Rows from block 5 of a small autoregressive pixel model, named by matrix and row number. Rows with one number belong to one neuron. Each number is 500 + 40 x the weight over its row's rms, rounded and kept within 0 to 999. All counts start at 0. Numbers have three digits each. After the name is the row's rms in percent of the matrix's.
Before each neuron's rows are labels from the 100 images, of 14976, where the neuron reaches its largest size: "top examples" is what is common among them. Only what is clearly more common there than usual is listed. The data: photos with spoken descriptions (Open Images, Localized Narratives). In brackets: how many of the 100, against the usual share in percent.
# gate: MLP gate (model.blocks.5.mlp.gate.weight, 768x256), inputs 0-127
# fc1: MLP up (model.blocks.5.mlp.fc1.weight, 768x256), inputs 0-127
# fc2: MLP down (model.blocks.5.mlp.fc2.weight, 256x768, transposed), outputs 0-127

top examples: text has "food" (37 vs 3.1); text has "plate" (30 vs 2.1)
gate.413 086:500503549489464567470478522478488469508531493526458451535499471450419484519478530467494441494448540505504484550504565485462554491521465457524454578557485601494472559509481547503499509549402535511510539521494481530493485525468520519536500490453499539452535492484471589471478476556498542538443506513410492503470462442553580530452480564509532496536483512540531484476574544472447599479475
fc1.413 081:494485472569540494522511488542556496459438453486579587422505510524531556413519487569490554518541504463515479390470421517549526513442513560452518413447496431508539474530484491485493534505620514426500476502503478469491531491524416443486497490552523469532487521493516419513455505483518444466581495498529533528523497539436506483557520384479447497420480553487440561486488432509495402539529
fc2.413 068:549492577420449530514509489529506566516508445533452511490493475544489539488406516454486510463529492484462559521412495495444558518497512490481494383443473464500437543548575567472521508493519456403514457506503535532471482525496497453520436469478545434469464489565523508454489552484517507476550423519502455507575502522454530551522411538453467540488508488479494605490515421438543493468535

top examples: text has "table" (32 vs 12.9)
gate.270 117:487484422588485462432506516550507516511508470536517417482518472479448525489482541483536526532500483504528422467406561414496545503523477488473519521466480454541458517459500553457508519438442429459478475488485456627535450544470535497488522499545457539463501495515475513485546487500462569525479513509529440490513460519475529482538519596540514433470468521440507531495442469520434510468440
fc1.270 095:509466462462488536527508507492530554535468491521516431485499509511552490383518560473526514517565461505506471495509476514465560502496551467438467517482488480533484501461526509480502469487584558502500521524505584553471483481521457496500494465490503440528435432448544439515471481441511544564545562531501485516585497455444520553462510504426485517496441518467538546428484546497497479479484
fc2.270 104:497479472453550519548471508444473567524554521518438526475452402535478469444465462510453549510590542538494456433521473535461455449522483510440493480477533487479403436525559529416488455497480536559495530539539556484558510513511390526530478504514494496459470488523517459466556495504473407516526548537514477467518530477501462465421452549523531525568486524506529615482515557527492501498493

top examples: text has "grass" (30 vs 9.8)
gate.296 135:462427474461495504550504517462536513518457485470498516443471464512517479514503402555480497508494553476482508483589440498529485456512471498494485525531486528425495478514510503486540457477452488541564531513512531448509519484487482536427551524510557539574507502471533476533478468542534424521508571438512517473496547544561496524493481467463438554493528503511494557554499512569573513489580
fc1.296 135:463446464497497512556488540469517518492452474458492509446459457483505466496488385567496487486489554474494513499588442491534501453482457522481485519549495522452487497513508520492511471477452491551569530503509536440541527495488485517461553548537551516531498492433537475506505463524536423518505581434522515497547551535557503530489494477460455534488531489499497577556497519550593519480569
fc2.296 046:494496497538490504501512491543495501486497537516448417479465512590467480466524456510522540491537573452463484477480506411585509491520540530467471568506486452562486470464507482465525486538484478540548445476485513593526468519505482486442521469575515511483518594479493481586503480551577346555515561525585493448499509452522535525426489520495531535497488476549505447464536505442456507476424

top examples: text has "sky" (68 vs 24.5)
gate.367 098:523545500537545505513497505553433548451506505491537447504509454526496484474461527478603496475472448455507506452500486524486483594432536531493564481468476463533475509513479496541441453493522471482531491476497435515492534497554478462537549517463430514522499496517455539446515486450492519487502412462512512597482450516480528414484478450541500491433460581548529498491543480538486467566500
fc1.367 111:505534541544487457527581548427522473486530511482439541514511440497489477520518511532470555484512496524511436441457476497452528489602510484444473555525591527520509456427546520472622430443502485461509523424537472544453506493493580538485528521467508524436565514593516428500463488636512495510479542480510497499435556479448539521591537561441440482566494504499466453553507545487485483496506
fc2.367 108:496510494492498507506508457565545505523525517445415466528486474450532544519510510460584493461564493434500513485459542458497487482439491572525445491581504448490551530576429455600517486532544531564528452526462485411589474484508482531446469477513479572479499448455501563502470532450489534514444518565486564456521506565529521456578510565448497556409489526500490529474444480496509519477515

top examples: text has "trees" (61 vs 27.2); text has "grass" (50 vs 9.8); text has "ground" (29 vs 7.6)
gate.460 095:469473524505525573510524564452460504518551532537498513489475471542521518473479487504476533502517516489487397434437504463496523519542535502556502474525592540505537456496491445562553481486494422556536494438498577588453501527544543461539497467547457412481533457511451490387504544597466523532531559488546469561477527481406540398581458528530554454515489513484506475448492498449444502435502
fc1.460 089:432546548523491513521464531564500484473420421462538458525502524505434451492639488514462465512472507547505516501503506511534468505465553520498458505532475517539482511504496503466573468514504527493466507552469422480513521549493350468440503552578503533456490555517511568615519528466524483479528440537450511517461432530507516447357489495500442532465537501490504495450501491501493491513540
fc2.460 092:510524540547526516550567497478507466436527494426470400456440478536403523477510525501507485488509478568481476472500534505567556478493494499432485532515502500532526426430568514443584585497457497524491577434453505503516559532456493464490508488556546482506519502508557396596569466518472440537491445539497465457483519496429504453515530464483477482524530456551504409433563467409503482487477

top examples: text has "food" (25 vs 3.1)
gate.51 093:482506550551507461545509556558459408487459507449588520536475491501450441514466537485515512470469503505502543476532549476495479491512517495516472532526612481535449461488533468513528493443448484468475571553478478476535473439432481578505539512461517473501466525508508432534521539559499513495478421481546486487509422424589495528460537473506478533521467549548527483537575508563548478460506
fc1.51 096:462532487441508593523489513405564474529503466503493496491530551544522536504480479547532466473511511561440489518480499489506451462490500519551446533432449484541482539506532477473494528546501457563557497469497458430421530565513547431483398555533584553522475397524526467436488488457470512541567521482509490440492521557520398472480450512482502539471526523471541492488529488488508519463527
fc2.51 091:524453595452475467493512535434527504424538524508540508552481550428482504540605535492475431475526461518541418521501494531472529543587531464559572516524483465502476517502526504465500456505560408511493490474556484500483532512584554531508486494489500487477553484455517436444511484537489575472509519506426455526518517471446504454522501584537466496477527469541509506503527548561533481491431

top examples: text has "table" (31 vs 12.9)
gate.363 101:498487543476517396463412447483468538511549553506497578569526529474492586553564471512501447548492501503455406541485507490513596478475450518432548559440536483453511533559482509525465532571453481490451498504488502536431501496522552478525507568508521490517436563484489508547482463535458482471462472518450492477540513514563499488428564528500495474533519574525461449493540495441509464512529
fc1.363 113:518489451500490609569545516525502453503472481502497446444462483488473367476427520508508532443469502519535587420524489531499433504533524477535463453601471506512507470483544483494570465477493511457533531474485517485549510475450487534514509447509503529475557445520513438458532540453555517536504534465534499484452475489450519548545461448515509514467502378487511570519495529541492551516473
fc2.363 109:444544491527447498428554517450525543508530477506420534534501576480502537460571549524517481496475437563527471531484454492500543507484536470528452462475495482502540533469475488498525534513560493524502469488469448501489505527586554508548551503524515437449456531491473441560478521494436564505467443543397450525469551456392575433472471578520533468492526451470514448538569530452530492523479

top examples: text has "trees" (93 vs 27.2); text has "sky" (80 vs 24.5); text has "grass" (38 vs 9.8); text has "plants" (30 vs 9.7)
gate.201 115:518571517472509485472481504552496457496467485446527459562513517484523408540507540507507545563562460511514488555493470552540486513561481492519508469466519484582503467431539459556442507510526444461534454503491489501485508489456505446478434489454421505500478486509506504557510508480523494458530518605468627486494537555393487429454475503503511460523472555496473452469422450431429516437499
fc1.201 119:503563560472474489496539514513539468479500506469409435559553479538437508418516481539518560495571502523523515506492469515539486492506560534515513473510503516555474483440598525528515525473560557509576543483504487502490550504444534460459448474478482490458512516539514506528540512479490495525507462605500541520489536516495488350516479507491482438527526522496468491492472445438506484433509
fc2.201 111:508499507416477497512542517521490475530549491524538486509551473491459439565463507477500447560536507538521495491431480532518533500557438527544566464525493479528509463493504464526462495518410522536496434496533489421509469486467485569517520517427468527474570406481529463545547542590499438506499614605473531537501532470451474454515457480497506460528467529477472495529492494532433531481545

top examples: text has "sky" (70 vs 24.5); text has "water" (29 vs 8)
gate.411 107:442560443470614580440472523503498480488547528500510478510501496531501499461422515478486491535494496542513453570497513528481478518453478511533506415502527561500555526524565499567439502480591483537472516503538572522499492479529521455543559500528487458473470513478459529460474535496539537531458491531460516586547454563462464405484436522404526444488482449508509430462523417447514542498498
fc1.411 102:522487547553490360536512439580496499563446462473496443479477506444515506538596497507502583485553494486526476485472466496563487491515547521420543531477502484521481424479437473431549491513498546397495506492453444495542477555486435528515448481486506472480480447483529463563489503421461470454563496559504524424409521438537501507554484453599518510529531478536440559537475522566512421520493
fc2.411 107:506589547502444464472493525459473535487496504425543552481459500458435500482535487510493478458475488514470521561538517546584477502483579480488516548492578544510450480522607545523498555436511457449507616507467382504427536528543548457521510477552532503487542418481507392500498441575543520473515466560465416490486480471584499493522539512501531490472544421470479495522562477529523428490565

top examples: text has "man" (29 vs 12.1)
gate.324 077:453489577512591490491565469458480484432531549489537557470545523586466589470529468507482481485465528463483455537476522530443545488471561520475498495425510547477541489516557507467548580490564523506483509527410468465476516464528515530489465504474542478547449462450499508554422510523482508477504497450432479550466449416543485501401512534521473450514506531497506446515538482504487457488539
fc1.324 074:536502558469533565506487480475415539511492493560512537502594587490457527468488530468452407456453543463470504498529496467539498489443506517487522529497462582488525520567577457429511541511546491495553510453464490446552491446526540585505473493501541530485543488475484419487493455509483487467575603472536509544515487457495486477525480504526447407503524514501584484468504470514514504492522
fc2.324 071:446463505543466508512511542560514475469445508635463415501489536482495440497538526509467479487447452514527500460521486509475542497471451487487501555527489447476504585444501480479489459443481570487499530489508499523523505521455513527493489485535538445517585373453491481598602511510564509548488526456563481524548523542466533562596562562456473532504541411497524486559464473429537526542468

top examples: text has "man" (31 vs 12.1); text has "woman" (26 vs 8.9)
gate.728 069:494516486474475532460478517630526479441485498518454476449459624476489353486538488481501519473512477565517496511544488433540522498490480499490535588469521438489487474484546430509446489610492492491505515492519494533483526501529471469522496529500472478449531474533504421471575488540544489526547534503533580444574453434435512549493522536540428529522467505540489549473464501467536438533459
fc1.728 064:427484507502471522489488525500494513591443520523519530546492417457493560524509500499498564519479538430482527517518546568490463506555461567482485401469444503504488510473441454478560606449502512456465510506538508537545487476480559536534531476420430522456533540450478410531440546451514502432420474471482434508484532484536530455424475509539489419485550475482523505510470512540511535527527
fc2.728 066:537529599526497569437504492569455474571505409581503524479567567514553567480539542439474436527513472436467500547490494479448525506486490492474496478511479450471450465479447504439572508444537514443457457486502546558519447411455491515541462509425510488491469473447554525469487532548508514470544463458516503555480522438503514496572526468505567530422507517483481508494514475443496525520404

top examples: text has "wall" (41 vs 20.1)
gate.492 088:596484461514506385460532467474540544511520486499455534542480470466484573515430482553505475514545473479458514511551498534488634502469462544479495449555421388489535553498495544561504579478637523602502386464548518512522495542539479456469507484429490519498549554459497494443550510518526532526497519484570476498468569499557456505444484513466473485460536513569439449466520460465468516475521
fc1.492 080:482468491528471564529503408442510495523471537535483546469505494565482497496555470528476482508459521520464443531465578476451501521479524513550462512475522562508479492484460483448525521530529469485517520487444472476488545474538421471561548533508499501494447447488444617423495506485446492457552436440497461513474484510515526464650485509535539406552535510456506477553558552506515463480514
fc2.492 081:469448451425444525522475498535516560502517514538549491559455549503462428534409545503495476550581501516521517523480500510457566544564420439572476490545504529534506442486530513432503473564502424533455449470507523558506508483503525520475445460420497517498451476515504386456534492466468567480539457455457491492463486504435522474527459456509525487487533560511523437540501495479516541502505

top examples: text has "trees" (79 vs 27.2); text has "sky" (70 vs 24.5); text has "grass" (27 vs 9.8)
gate.228 111:502574492485532453494443549524479446507511486502437461508545540550436467439438497513517520475548483506519462545479564492462516511540567524423515532492545535513470512491505551491478491500510507495511486509472412583476552475487489450516458448517486540429561492547498457468512453543490480580507469485515497620534532498430508436495496563541493459504471508507552455417550475477514526462474
fc1.228 112:474490485471468500512554491463538571519602537553508499471494531526517473502555484538480485461523458502509515520515480517529489499526490465508473449462512452481536474470484541525602546450574521529559482412494521457534538533597592443460476494497472522551509461560413489492536502442482516522491501522536445467495524526485408475565519563440526507511524501499505493555439545464526478540469
fc2.228 108:555543434552502481506466447479524509486443508415512522467487567556391530443492543479546518480525495514472526545511471476514478513526502502574465567438465364491487526505478599431455469549479551499459533569432503505477497468528470423542468462507481508487519589456493463531560488490519564500458486499467440464520473492561500531473515533536500550515483454478503508484548547491502493542531

top examples: text has "grass" (30 vs 9.8)
gate.285 107:642465536553535517505550459457480495534461515482491555466442408532478487482544532505513504511454488465517433432430548575503524520545504524485508495518499471461529477509422550481537485572474492450540499536465471466556488470526438569610508458545526489531502544447502502504509513459536537520460549497483512441402475463520495445470515496534483542515461506442480433493390561488454458484444
fc1.285 111:543524484560531498456566607543451493456523491511516541451441523471443556546472550503529478514460443459424543512498472474521524504514478549488494519522528484531516446453524484529413507490515445538524518469432523422567510481567529548500474474500524487491535548479515496444493478493542524501530517516530485492460434554549468444503462430574506545465441525507420437528478468496492500503486
fc2.285 110:537535539510472518550492471513408597463506538622435528476509446520569495400503470443479475507508498547477456446428482538480501415534495480490476464525523553471538546472539485508426495442424487507526500518496458491547495496529531519538493449479511475442504513551546498436445475493500467480557560571454472482529555508478597454507477486493470468498518415472531478446540460562479502464552

top examples: text has "trees" (56 vs 27.2); text has "grass" (41 vs 9.8); text has "plants" (26 vs 9.7)
gate.99 096:502435526482502430530433494553526482531459459415472467498534462472456497454544470552528430494551477477514485492512515468572451483485537486489573475498488516567451511511557458565469473487488490554455471505514503486518543503473453518549448513511430519531511504557517438526577499528479488474470550529481593551538492450466442504445454511517512523473533534471522545539477546477530527478450
fc1.99 107:535417516505491399503482517536512496520501483448485397515485468501450481493514503510516419495494447493495509522484493447531466493518515464489588493496506538554494519509524444517458483523500477491459434471546445489524533498475460553539450503465419513531514495524491471608527511522487500463427538491480578569502502420509472465437489508483520486480483509479524517539414585454483497464455
fc2.99 071:527538469514505532488555523500508448470509519434513449469566500526520507545507489471559478502455513514487525561461461449572512440438488520540538495468485517575449509502545478535505531537498555484524437574582540488490518507465482430512547542472516465492491499474509617570509545465531437506460510458502548463465520528546487482509488491461531509541491429537504543474409516456468507449504

top examples: text has "wall" (41 vs 20.1)
gate.416 111:558553503504564436474499498502438446550535503487453554480444495557488570522475497524498527554479513495468468498490507442496533511435580520451509490527497497490491469560516548458488529509590485506466489482509399610528486516484520493497483473456420524514478579467451433471506443511423525497511432459520466541519476528580492489399566536451504444450416630509537420458495530477456452562517
fc1.416 113:427526515504442546435544611455490488498471442519546518531480525453407491584543524509484535526439520487540523541446545442569510494537467501496499544504541446552494514475466455479507486508495503467483528540462485445570452491471464524493554520531546506462456548547529481548551559547540513475502549525441550445441481526564536507477423462489496542520506563523556429497501486532493488424531
fc2.416 114:506467487464486502542477560503549576574538520510558491485469467534463568513494486513519511442545436490465505493490534525445394564397462504543568481498436518476420527439478493515525494466515502515439434512529474516485586498501525427484510523526465557454507502501492484485567425450485499501541449445515467520474488542377496485518466516439484549490504516546492455470501536501536501507527

top examples: text has "trees" (57 vs 27.2); text has "grass" (50 vs 9.8)
gate.708 095:530478502589539502506476444551489519553541516458556456410568521513552535432545472499524475433526535483451538605448507499407510543486494523540535419490455493466450539533550501566493528528535524513534400491437446498481584517522517473540469472504485511453463514465484465505475435568538526490540527490475488433518513479462507465488448472482556503458546468465402525451526474495517535477491
fc1.708 108:545516398474464470479494460501499467498477481484430512431499451488571481506496561490536543525550459519510388534552507470542513511453536535531553506544500523534495417502438549506448468461453472509515526461459482477460521479505567521552510524473485495553497622480497540521523582489485506523486538470590445494530477578500516486576499569554504520504497554462468578509473485528566472443457
fc2.708 110:450562556493528512491553532499509534518521502421514541504523487468518534514554498488521484514505530500530480536438478508463535482499522496544456517466543482502460481463542481437503568511441438585515499464474532509487514541529604415506498466487515502476487431411490445545517527546493443471530420461472544490477543466443477492514503460487538476528530607459498392531537501472454509473579

top examples: text has "table" (31 vs 12.9)
gate.124 114:469491492488483474560471455502525499500503511467495520585389480512538446523527490502520450505517559530539538472515496510467463501510527498572474399441510544495494518582501521448528561535495513417482516506493498574478473491435476554475482446503504470426425545507528452519540535488459496450453392459457556474456519434509483563433584494465561483472533511506462552519487556478489503449505
fc1.124 116:496502450442524507512407483523560575464480518486462468593518519518584412524532461580515526521497499566478469507473553484527459474487526480557464417454512489524507489542432551604517480480476494539544469467516539576472519515453498483581464441512484469547506502530492533453479535532515486458490472565427545478527541519426514421509433494505529466496462472425500549460510552527536535420555
fc2.124 117:538457447520497480497481484495467490489545556393500437491495479478523585496460565481475485500479430537466527512511506401443482515560569480522440468469501471424485487488523511504467546497548484524449457515522455532531448507497552533501509469519521593554590489564450471445527441448484518510506506502449486581490498500458514482457549484544492520439488433465493554495488495536520476518442

top examples: text has "grass" (31 vs 9.8)
gate.552 092:574455539453569473464486491476531510518472533514481530547528441519478515469580484497499447486509480487505490564518480566423569500491444510442512498516475485496602545472423509485391517453452520571519490502437453455492484502524477532517519494429569492523517565490518605510464526517523505538452544460477504526446534513398465498472568516547499541527512510499475468484511473485448461502445
fc1.552 086:539459535513538460499597487485517521562535531507487535560487444500482524455533484483488474485506510524499525526493503507360537485550422519437494500401503463459525478472472535509425506489518506580523527516485484507487499481546556518513545503423573590524499581433512552544470511485415521497481513470481480485459527595441464467505533534554497525539524544442494543518548519540487515519484
fc2.552 090:536424533454524468532473506489463522547499501504509478550554487464535526573470511449486453503565467599512470495541508553390478486510490479441461490539496537531532431485570490412412531528446498518494454578572549462580498507491458516540466508486481513475458406548554457494459546525454489500512509569440505454514528467487487520452442512492521515525498540451491491471542491589441484486530

top examples: text has "trees" (60 vs 27.2)
gate.654 055:521465513533455408436531502588506491561439478469493403461479485483477506470487515497512464492572491469547483440482516475614488505556512547500534545527552560514461435531417460491455400601477437558503524543532494534496496570553463500465424499522474473479559517512531531522445461550532511479461532590477527512480563397440475447543462521527476513524491519558482470469470434518495483507470
fc1.654 059:428507485481516473469510534491536504512559480527519561514507436490492535503469511514518564490425521467472590557499543481446542494453482447511420467433474463460541486512594539483486578448565511522468518508474538456498528469521575467427546534477506550525473522478497469487500504465505498514519519456509475501375449514496455554464484481503493547470472537490537555530588500409530443495512
fc2.654 065:499485496475453471465506400458477524562525478572501529507492504453591560475550538457458464525534473507511509478522544555544483464491524469492486544444438500451494512514438500388465433475569547454463547498505517526524458468485516582536513540530531459486468412491462496475514523493477579472575526522516464557551497450499499513601508459532487532448498496504438476580489489492508521480476

top examples: text has "smiling" (28 vs 3.8)
gate.57 105:487497474535540508501481409540548510532487552431522400438479415512490497447474487507534519436522478510510497426525657472474509516480485492496446433558486533483563512513455497485502568577525515475495483515562468521536526476450540496543526479537554468453455444531407483529476530518513516553398496447448525496478473460508555445529530458483518465455529454491437507493527451486535483478467
fc1.57 098:522482480435504563587508535483516453477496477529513610580506594433558528503480518502500411519485489479480502553503400537538475504513486487504504581486515490512493471491514535510473449450466454551514465485531527500466480469547499487505449499472473512596521506507484457483540449494462497476509570463615487471542514531444509558464531551534455502541464548479551515479456553533508570473499
fc2.57 095:479478519497563492523528518498510445473492566442475522589486497531519478561442498436505521464539528497572474456442420550473462502446454524528460488441497432547464551424443459433556470567425462576494438472516499501503484554485546488517514465454512551479473548468499487521468526474468575519469436469474562495516443499497497498468486555547512472488492542490549433458492612571475553431500

top examples: text has "sky" (66 vs 24.5)
gate.332 111:477489518479522472431501474607544504486505512482458491550454433489497508462478507508500535511514474447474417514547521518554481488620501476488546463510551448523453508443485545504453612498486510477455476488479473495507508474495437411490386447546512526476511473525474472534596522379498512512482482539577546554565534548479457471504489527447509444481521529501504453498433481441445513478459
fc1.332 095:394542471518526529453557583519452480492535490535590423558566492520522521485441508486448508503451558478516512465552495467433541504504452527609574494404504389467445588510495483515486545595551489420584542515514495446506527547519487431441510553507473500553505517459492540414544523529476521497522468446533504469582527469529514457549458438494522513479581500485501442433484460475469544432521
fc2.332 101:502452472476470513483511505471540565448545507531506448553520539518518510502492524526502430500543452429435508553545512550531471481543456529537513454495547550413486431531447557463547517497539507571481492506479539474527427420524480518570451413462530477517472480496487514509478494542493516501512563533502445459505535434492465506601505547405477476467524487439523473493470504498493492534513

top examples: text has "grass" (30 vs 9.8)
gate.156 116:554512551578505433506549507492511486496492474461466550472495479525494478517570549517515551460496480541565480490438495479483545518510409483526491489562437557546504455462516471519545557467564536513528487453420382539528504480525550513531470487474503427526502508552507475538462487544558514464480561476483512513480587451485543518563528498517505580517462533503464503547535540486491385528489
fc1.156 108:492493501536455518482503404465542459538497483485516501421548570518515527446562498496489540449546506523576473446479517514456476488449439531591556468560534480517446479450447499490519464509485508593521552526514456466452574475478466511500480515532483493493520481556484534482513512503507488516424564495466509437505507440558514435608456458507505555534555479465450498494495499553531491517488
fc2.156 107:516505496396533547498404511507458505502523498553542495502436517533502469502471518416507459559501546478485504512498500564502502502567603523491505541494509476548545549501527480453494501515528534545454578486505458461463466536482529524524436479452522498465504540446461427504479509496515647489505375505546546579525429491486507558459531548530456461451409521489534470505512520527478521497468

top examples: text has "wall" (50 vs 20.1); text has "table" (30 vs 12.9)
gate.89 074:531485473518516489484482508487445522435472454499450547521493507443461514522551494519502484499477524467518501547482530499472546522477523534390516549430537463512453483513446490513387516498500607569497477540465485510519448528535503491497516497537485540492553610499429600478546525577452503477527465470527572548488493539564494503491495503518504510508502575529556382539415473532462523458513
fc1.89 072:508482470504563497449490479590493478479496441498521514578462506480526443528504508488508495493495559490540507484474504495407469507530544493528499514453517374473455539513469461498416491441527579523499439490478505483534495548453544516538498507505521533483497564455504529486567575508464483455587424456462535561479509555535492500495469510482433439501525543520493421465498492619506469460512
fc2.89 069:484471458558492507506478488478464479539497464556538437475536572557561481524602570475467430458518471528496544429542561546469401535467473474500462572460470502537413551484410467449521491464438544564488515508541476497557463496514504452549466556532479537470473474452487451491565507474521605542494518494515505538508521479515511531632469501486506518478562469479501418528492486549535609501476

top examples: text has "white" (40 vs 11.4); text has "black" (39 vs 9.7)
gate.422 092:445482523571460502509458534564513484542492512573534458497485579478480389540463513459463489480590463501534479569455603397497462520416553545481534452527547566498507500421487483533516497576492547470482554537520415454493554499484452468518488512606523491448531503476465492489511443548510511540511499490504473546531461472546477532527513484483520560511583444463487537528521517496518475503496
fc1.422 100:419505534566439516529465608580528526531462547553524420555488534471509389548520484472454485515515493531519518494510570508504464493444566531498500533514607619485560452368497474469575511541469545347495538504508403494520541538490470474503508531530489529447500470488491505545450469530501513548505467509448511475521442490521488540509519457497466552485510457480478471495494564521508450453531
fc2.422 100:490437465482508539500579504468482478466501562457442519486515399497470484418531496504518499495488496453469553481515441546519521433442425464410480592465548441495524501511524529442512489461376535529545501511430494554526498444532525531476469502545530546503540559462520541487492491567485475523561553506472509385466543507541483550490569505467514474480502442499547423420528559515485536487496

top examples: text has "grass" (45 vs 9.8); text has "ground" (30 vs 7.6)
gate.762 118:533552547491462427500420530498514530528543543531472471478508490491547483520522488519494565480468496514528555533503508499500566487556427499442499494495449502482583500461582488551523521540480558425556538511496528499386529450551550554487522483428528514415523456508514477494488529497545509512432485449479540542510550407486512518514525574544574497503506502493418529523578474411534480497435
fc1.762 130:500530449465447442536434486486496557489518467504426497418395478472495523524569516509512528523542509490491469552526503489527524476500470502401476576464426486520627493496514501500487477455560486565467508517486617503462486489538598517501491509546552556512541570470544500503494497449540507481465524442523537544518529557440503533528568520604517523514468576475493544542524515507511464492485
fc2.762 125:546483532456490442525417455435520553524516512525500542441519458488581557479486527477488530531498509511498560536533499603393546512493538482432515502472454546545552476496552453485519474460484534442462500488472556493483523444551484525492524524445490543531518531551538471469532504469512373483526531521471508481564523420445462523454483528564508518538492637511473549521575443505527439508450

top examples: text has "food" (33 vs 3.1)
gate.64 103:460556479516506492511576571493473504472484517569515498509487456510473476533515514515470500486502485460450460432522467473496581488500445484465431476514538501503568494473550579454546452492464474481463498477408554554437488454441515486498591497525549468437546527443521552501573529519479519497452452476543466517442413492533466566559488474489500483484507547512542453563523463527507501456516
fc1.64 110:505551518507503490452539503540481565475453551535507466524459455542429495487583502487503541475483495440440455406505464490469635476505511522522502507537557507494499446526505541427524456489445450410464531453455568503405514475477497535495514494529537449477515583451533528520562528510503530467472488462586433524435409551539495541535548495491490453489488574552491510536467471539504541508519
fc2.64 108:460451526527454555460494512546455560500474510599590460497485449585481507483498510490525478516475575487466574425447483506445516505493486509540478443486534434497493510507503433503466458473436557453461495477484503501500527444455475454491537500510487518498520530497531484452548503506515578495484479480579468540433432505546500474531507490525511534474572503437443453506472510521516515503484

top examples: text has "red" (29 vs 3.8)
gate.152 109:515532498480466472497492461552495447431524487561510541624473484528565527536531513450527542506481480470508495538558537474511509494537487523565538514416501563484554513468484531515491525514511488451441539458531489548462466498535525513469548445389496517588468435538498574497485491437541532498520434523535457436508571554591428531507558517478488523478498484548540502496395533470472494503499
fc1.152 100:517503458506500515530485483454499516493524456499438489406565557465501449466533550509477522427487515485489503531506527541452503522532513482555467554529493471472424526561535546519521481537595549551574513534490539424483539554519485418519443535532494546516536480504500525495504414586425478539531445494502568514480471533505507484508421522462511537502549477528507504476507446543488532528513
fc2.152 106:465540442472479481538518522576550448459497499588477479517481492446574472592414503472474531524545430464497409557521500518551540515469539531441552534543432535552426530456537466455548534508571443526458512521506469566502512505445461544500528485524531374408482435488483477497460499549526538530530503415503494557522459497497564511535532452506459439517491388496526453546531438490488545452522

top examples: text has "grass" (52 vs 9.8); text has "ground" (34 vs 7.6)
gate.466 096:490478470466528430493497524448483541541460458526507559421482538503465434565529512549513517451496512500485398490457547457512508536596490588506530455476505452478453486521437519506550501491463475517474552518550457553491526486461529406532496468572461492508580596496455408429538530527496527556496552473597491532559500517508493529528474554471456504488479582456453549457443537480470387484469
fc1.466 094:504483500555432445496527409530497478430434538507458513483488515405513522458486461475478539521507530495552532477515441582458498516538501485517518448559520462504510515502460464487465550494510503417455528466430447468454484504447498498468433433519490458504447585559460537534483432540466475393581458516458495441493512480471511526478490547517519477511585540511526426536588478468499471505535
fc2.466 095:495501522530442545485507496513483531531513526549478362444475488528467436536449548480479495521589508487497470499468467518437468537535401516472513528508496560460563458485474504455462482521454439603517507520459525484512462576527456464491482532510510551472493479463479490481473520512527531462469530552540498583487450467423493527561584509482477485534483553502463483563526443398494546455490

top examples: text has "grass" (31 vs 9.8)
gate.84 110:514497496530526453475435496553446508485568485464435470471511486423524512526572557517532487511514464477453416531534626468594486514539498546525552485524532474553469513487476483511507482550515475463493533480482391487524523476479480500535481517519436453527535534532454457454531564579553536468535525452466479514598455512460489442542465534496553475466524523485483554484538491498500501452422
fc1.84 100:483499469509408478516494547433517487514463501531536435522479536487475554464531466500493546428504524496595510441534453604548413470578491459444514589502543461454457480569520483480434378565443495543507518566431575477464462542494585509521569478511543480501469457456535522545514469470486482519441469501509485486449542478540496510574522498480495489528457474490524469520497521470500472562537
fc2.84 098:447479435476428450543530530472471481523491432498507524502540492508459496499506508445481548465495535536507503473535469548475508542522524555443525586513485491398477537544444475507512542520516511497518430471476524511485474520481538498524525491499411458530535510506440492446497492584441615510508503534554429503515514524444477486461550590535472513516495444476477462495563498476565491549488

top examples: text has "man" (29 vs 12.1)
gate.100 109:519619419520509572449459442510529502508507510446458516408468568508502380475592539480546492516482450525524595563442531488514548536543546528537551487477494492530463476465494524500555514507562523454538562494498497463444506466505448469466502468500441530480463583517400463480531449427485513517472448495490517484458459495484543535475502508448513471535473562496455530521541439455483526519497
fc1.100 114:480564527472531464568484497560439505531537465559555574480585449394612500529473478484523498504465497437476525472515456475537510527489528519500483452448460366469487529501503438535451524447495496483448448511522506490514495436519497513480553446466536569501521499508543455475409513516500529539502512393477516472414506538424502519578503475491465518523459486521528516490543468514520533552462
fc2.100 123:507563519519556508464501462534454502523518496397517500531552492482528439508532497469470446504465492527519536523493518492421512459455525497494473461445457445492513431516511524471498501519489478491509463411498502446460518494474468473485541531534538496474540472517502547499467561566475378478484409513409482486464512451590510474577508494563521476577535521497555420499522475523550500568560

top examples: text has "white" (34 vs 11.4); text has "black" (30 vs 9.7)
gate.584 105:430500463487535550496501480523529499483461545540510492505393529456565551545454486521517541532565442523463486509474578558563441539514516534489521449515569484462563478479444488493418432468495533573519435547486475525514413489546449498519514416500504468454522384506428524470461542433549493509532524514494450499490484511531511509523490543490477474479419468553504470457487514548504493564505
fc1.584 110:552464550456526481544499503463448510498573474482442570436508515511468556443575511513472479464455506513482442552485492423522518467587604513461512557487496534469495524516530477541534536564504467481448547502495495547536521446460531535510481443447458449535526517479539484539448402549527501502392482503483531469511533560525429439460496515442485456503493465474510516500490532492460450467474
fc2.584 097:548517543543410511469530496520467490523538484517524455467572576496468479428496551436481403456527471462500537508467509418531482513516508439553445553460444478529459548467531543489488455479490493539527556527512510536483553509500556487490472524515497559481537622507485461495545419588462564535508485519481496528521487477485519538593567552520521507502544476477450489504559507493518556403413